A small image classifier, trained from scratch.
Model: 4.94M parameters, 32-pixel images, arch inception, activation silu, depths [6, 6, 6].
Training: adamw at rate 0.0015, 7200 steps, batches of 256, held-out accuracy 94%.
Rows from block 5 of a small image classifier, named by matrix and row number. Rows with one number belong to one channel. Each number is 50 + 10 x the weight over its row's rms, rounded and kept within 0 to 99. All counts start at 0. After the name is the row's rms in percent of the matrix's.
After each channel's rows are labels from the 100 images, of 14848, where the channel reaches its highest value: "strongest on" is what is common among them; "colour at peak" is the nearest of a few named colours to the mean colour under the peak. Only what is clearly more common there than usual is listed. The data: stained colorectal tissue patches (NCT-CRC-HE-100K). In brackets: how many of the 100.
# r30: branch 2 reduce pointwise conv (model.blocks.5.r3.0.weight, 32x128x1x1), inputs 0-42
# b30: branch 2 3x3 conv (model.blocks.5.b3.0.weight, 48x32x3x3, transposed, each kernel summed), outputs 0-47

r30.2 097:13 52 55 50 52 50 45 42 47 20 44 35 58 68 52 62 64 44 56 49 40 53 58 48 55 40 52 35 54 43 57 42 49 58 52 60 59 57 50 42 42 41 53
b30.2 091:42 46 48 46 33 30 46 47 34 41 48 50 45 45 57 43 35 43 50 48 30 53 53 44 26 43 45 49 68 47 54 61 63 54 36 60 35 46 48 49 33 32 57 59 47 50 42 40
strongest on: tissue: debris (31); tissue: adipose tissue (28)
colour at peak: white (54)

r30.17 103:51 61 55 62 51 54 53 47 69 56 42 48 39 47 53 50 41 71 83 49 41 46 29 54 44 34 53 59 38 50 44 53 30 39 64 53 60 40 43 29 72 56 70
b30.17 080:45 49 40 39 51 53 46 48 39 53 56 53 36 49 37 40 38 61 41 55 54 50 49 62 55 47 59 56 59 50 58 50 23 55 44 53 41 56 48 39 58 43 62 32 16 41 61 53
strongest on: tissue: adipose tissue (33); tissue: mucus (27)
colour at peak: white (90)

r30.15 097:56 59 53 62 27 54 60 50 69 61 58 55 37 62 42 60 49 60 53 54 58 67 37 51 36 63 70 48 41 73 39 35 63 40 35 42 54 30 55 58 50 52 42
b30.15 090:60 37 51 45 46 42 49 59 43 41 41 14 44 38 51 57 44 42 44 57 65 46 54 49 40 40 51 51 58 41 51 48 46 45 43 41 38 48 53 35 49 53 62 45 31 41 60 27
strongest on: tissue: adipose tissue (32)
colour at peak: white (57)

r30.19 103:56 61 65 47 46 50 53 38 43 22 36 37 52 74 66 38 61 45 43 46 58 29 42 58 68 55 37 48 62 40 60 52 50 45 51 48 66 44 57 46 18 47 61
b30.19 121:31 35 44 56 19 39 49 55 52 54 59 64 57 47 50 56 60 37 50 47 54 37 45 49 36 49 49 50 38 47 54 62 43 46 43 57 52 25 59 54 37 48 57 47 48 33 35 55
strongest on: tissue: debris (74)
colour at peak: pink (82)

r30.30 090:47 49 49 45 38 56 72 53 50 44 43 55 71 44 59 73 29 56 74 65 50 42 40 61 53 47 62 34 69 58 36 54 59 45 54 44 58 44 64 60 53 55 48
b30.30 072:43 44 51 52 46 46 45 57 39 41 46 30 49 60 59 58 26 29 30 50 46 44 37 61 45 56 48 54 55 51 55 48 43 58 32 47 30 67 53 47 42 54 51 39 35 49 52 33
strongest on: tissue: mucus (38); tissue: debris (32)
colour at peak: grey (41)

r30.31 106:69 29 28 51 47 49 37 60 58 45 37 57 60 38 63 56 52 34 59 43 33 45 58 33 59 47 35 42 45 49 41 42 67 56 41 60 62 59 61 25 59 46 58
b30.31 100:51 53 35 58 57 46 45 71 47 59 71 50 42 55 60 41 47 44 39 49 43 39 46 53 73 48 62 58 30 44 60 28 64 58 54 67 54 45 45 53 53 33 49 49 48 40 54 51
strongest on: tissue: tumour epithelium (57); tissue: debris (31)
colour at peak: white (74)

r30.23 101:46 47 52 34 35 56 62 52 51 51 41 72 34 54 51 67 38 66 77 40 33 57 39 36 39 37 61 57 40 45 38 66 61 53 56 59 60 41 44 50 32 49 60
b30.23 106:35 62 58 38 53 62 54 32 44 35 56 59 50 54 43 40 54 58 55 52 46 61 26 64 40 50 54 47 53 44 48 40 46 64 33 40 50 62 46 51 38 50 43 35 25 45 55 52
strongest on: tissue: tumour epithelium (61)
colour at peak: white (81)

r30.29 103:44 51 45 64 43 41 55 17 53 55 45 63 47 63 32 46 60 69 31 62 19 52 43 35 53 58 53 53 43 43 26 26 56 46 45 45 39 56 61 58 52 49 57
b30.29 114:55 42 49 54 56 32 60 68 40 55 62 45 49 38 33 50 39 61 29 61 50 52 55 55 51 40 56 60 46 50 34 31 63 60 31 59 43 48 57 40 37 43 47 60 44 59 40 48
strongest on: tissue: normal colon mucosa (75)
colour at peak: grey (49); brown (34)

r30.21 103:63 36 50 59 44 37 57 37 50 57 62 45 58 38 43 75 32 66 35 39 49 59 41 39 49 43 56 69 48 53 47 40 49 56 35 36 37 38 36 44 48 28 51
b30.21 101:53 51 43 51 42 58 41 64 57 33 50 44 33 59 52 45 28 58 42 67 42 55 55 42 41 46 51 54 50 41 50 28 57 30 45 27 47 51 41 54 49 34 55 61 55 47 48 34
strongest on: tissue: normal colon mucosa (62)
colour at peak: black (28); brown (28)

r30.14 108:41 53 42 46 53 29 35 41 41 33 48 56 24 61 59 32 63 34 50 41 62 34 55 45 37 50 45 49 51 54 43 49 53 46 64 51 55 47 51 54 47 52 56
b30.14 109:54 60 21 38 49 51 58 52 57 52 50 76 45 41 60 32 48 45 59 32 49 57 55 47 23 47 59 61 42 38 45 50 54 51 53 57 50 42 50 36 44 41 44 37 48 53 49 47
strongest on: tissue: adipose tissue (39)
colour at peak: pink (80)

r30.3 098:52 48 56 49 59 13 64 37 57 53 63 56 50 61 30 50 55 31 69 51 42 54 49 69 53 20 45 48 51 41 51 32 57 57 59 53 41 35 42 45 45 49 45
b30.3 118:48 51 21 50 35 51 58 53 77 38 61 61 59 52 46 41 50 46 47 55 47 48 51 63 60 44 42 52 29 41 54 46 63 51 58 60 44 68 58 39 60 39 40 55 58 52 56 40
strongest on: tissue: smooth muscle (57)
colour at peak: pink (88)

r30.8 099:52 48 72 50 45 39 44 61 48 59 63 52 53 39 51 18 45 42 36 50 52 51 45 42 47 53 35 58 51 51 46 50 47 45 56 52 51 44 60 65 50 43 51
b30.8 077:59 54 53 45 63 38 54 51 48 56 43 52 36 52 33 46 41 54 46 47 49 53 51 61 70 56 46 48 36 32 43 57 48 21 45 42 35 48 39 41 55 50 50 51 62 21 55 47
strongest on: tissue: normal colon mucosa (77)
colour at peak: pink (80)

r30.10 103:59 58 40 39 36 33 64 54 56 46 50 40 48 39 33 47 38 60 57 59 61 34 57 49 48 33 48 47 39 70 38 44 57 39 46 35 46 48 33 43 48 47 44
b30.10 090:56 33 55 38 32 44 48 65 59 44 45 54 39 58 54 46 36 50 58 49 53 31 62 61 36 52 49 57 57 54 53 49 49 32 51 35 28 37 42 45 53 53 57 44 55 55 25 44
strongest on: tissue: cancer-associated stroma (28)
colour at peak: pink (80)

r30.11 096:51 60 57 77 53 58 47 45 50 43 55 34 58 46 41 55 53 57 58 54 57 34 41 58 60 50 51 36 54 39 60 59 61 35 55 45 51 57 63 45 62 50 57
b30.11 078:45 57 45 52 55 41 54 43 41 45 51 52 52 48 48 64 36 48 40 37 37 39 58 43 69 51 64 57 64 51 56 55 66 48 51 52 19 54 55 31 57 48 68 45 33 54 46 39
strongest on: tissue: debris (56)
colour at peak: white (70)

r30.12 105:61 36 45 73 37 60 67 46 43 68 53 51 31 43 55 52 38 54 48 48 45 32 34 25 42 49 49 55 67 50 41 62 68 49 66 54 51 38 50 60 58 51 15
b30.12 108:64 49 58 57 56 47 47 49 33 34 37 40 34 53 45 67 52 60 45 57 69 59 58 61 51 48 58 55 54 33 56 59 63 42 58 42 42 55 37 38 40 61 47 55 31 32 53 45
strongest on: tissue: tumour epithelium (48); tissue: normal colon mucosa (38)
colour at peak: purple (35)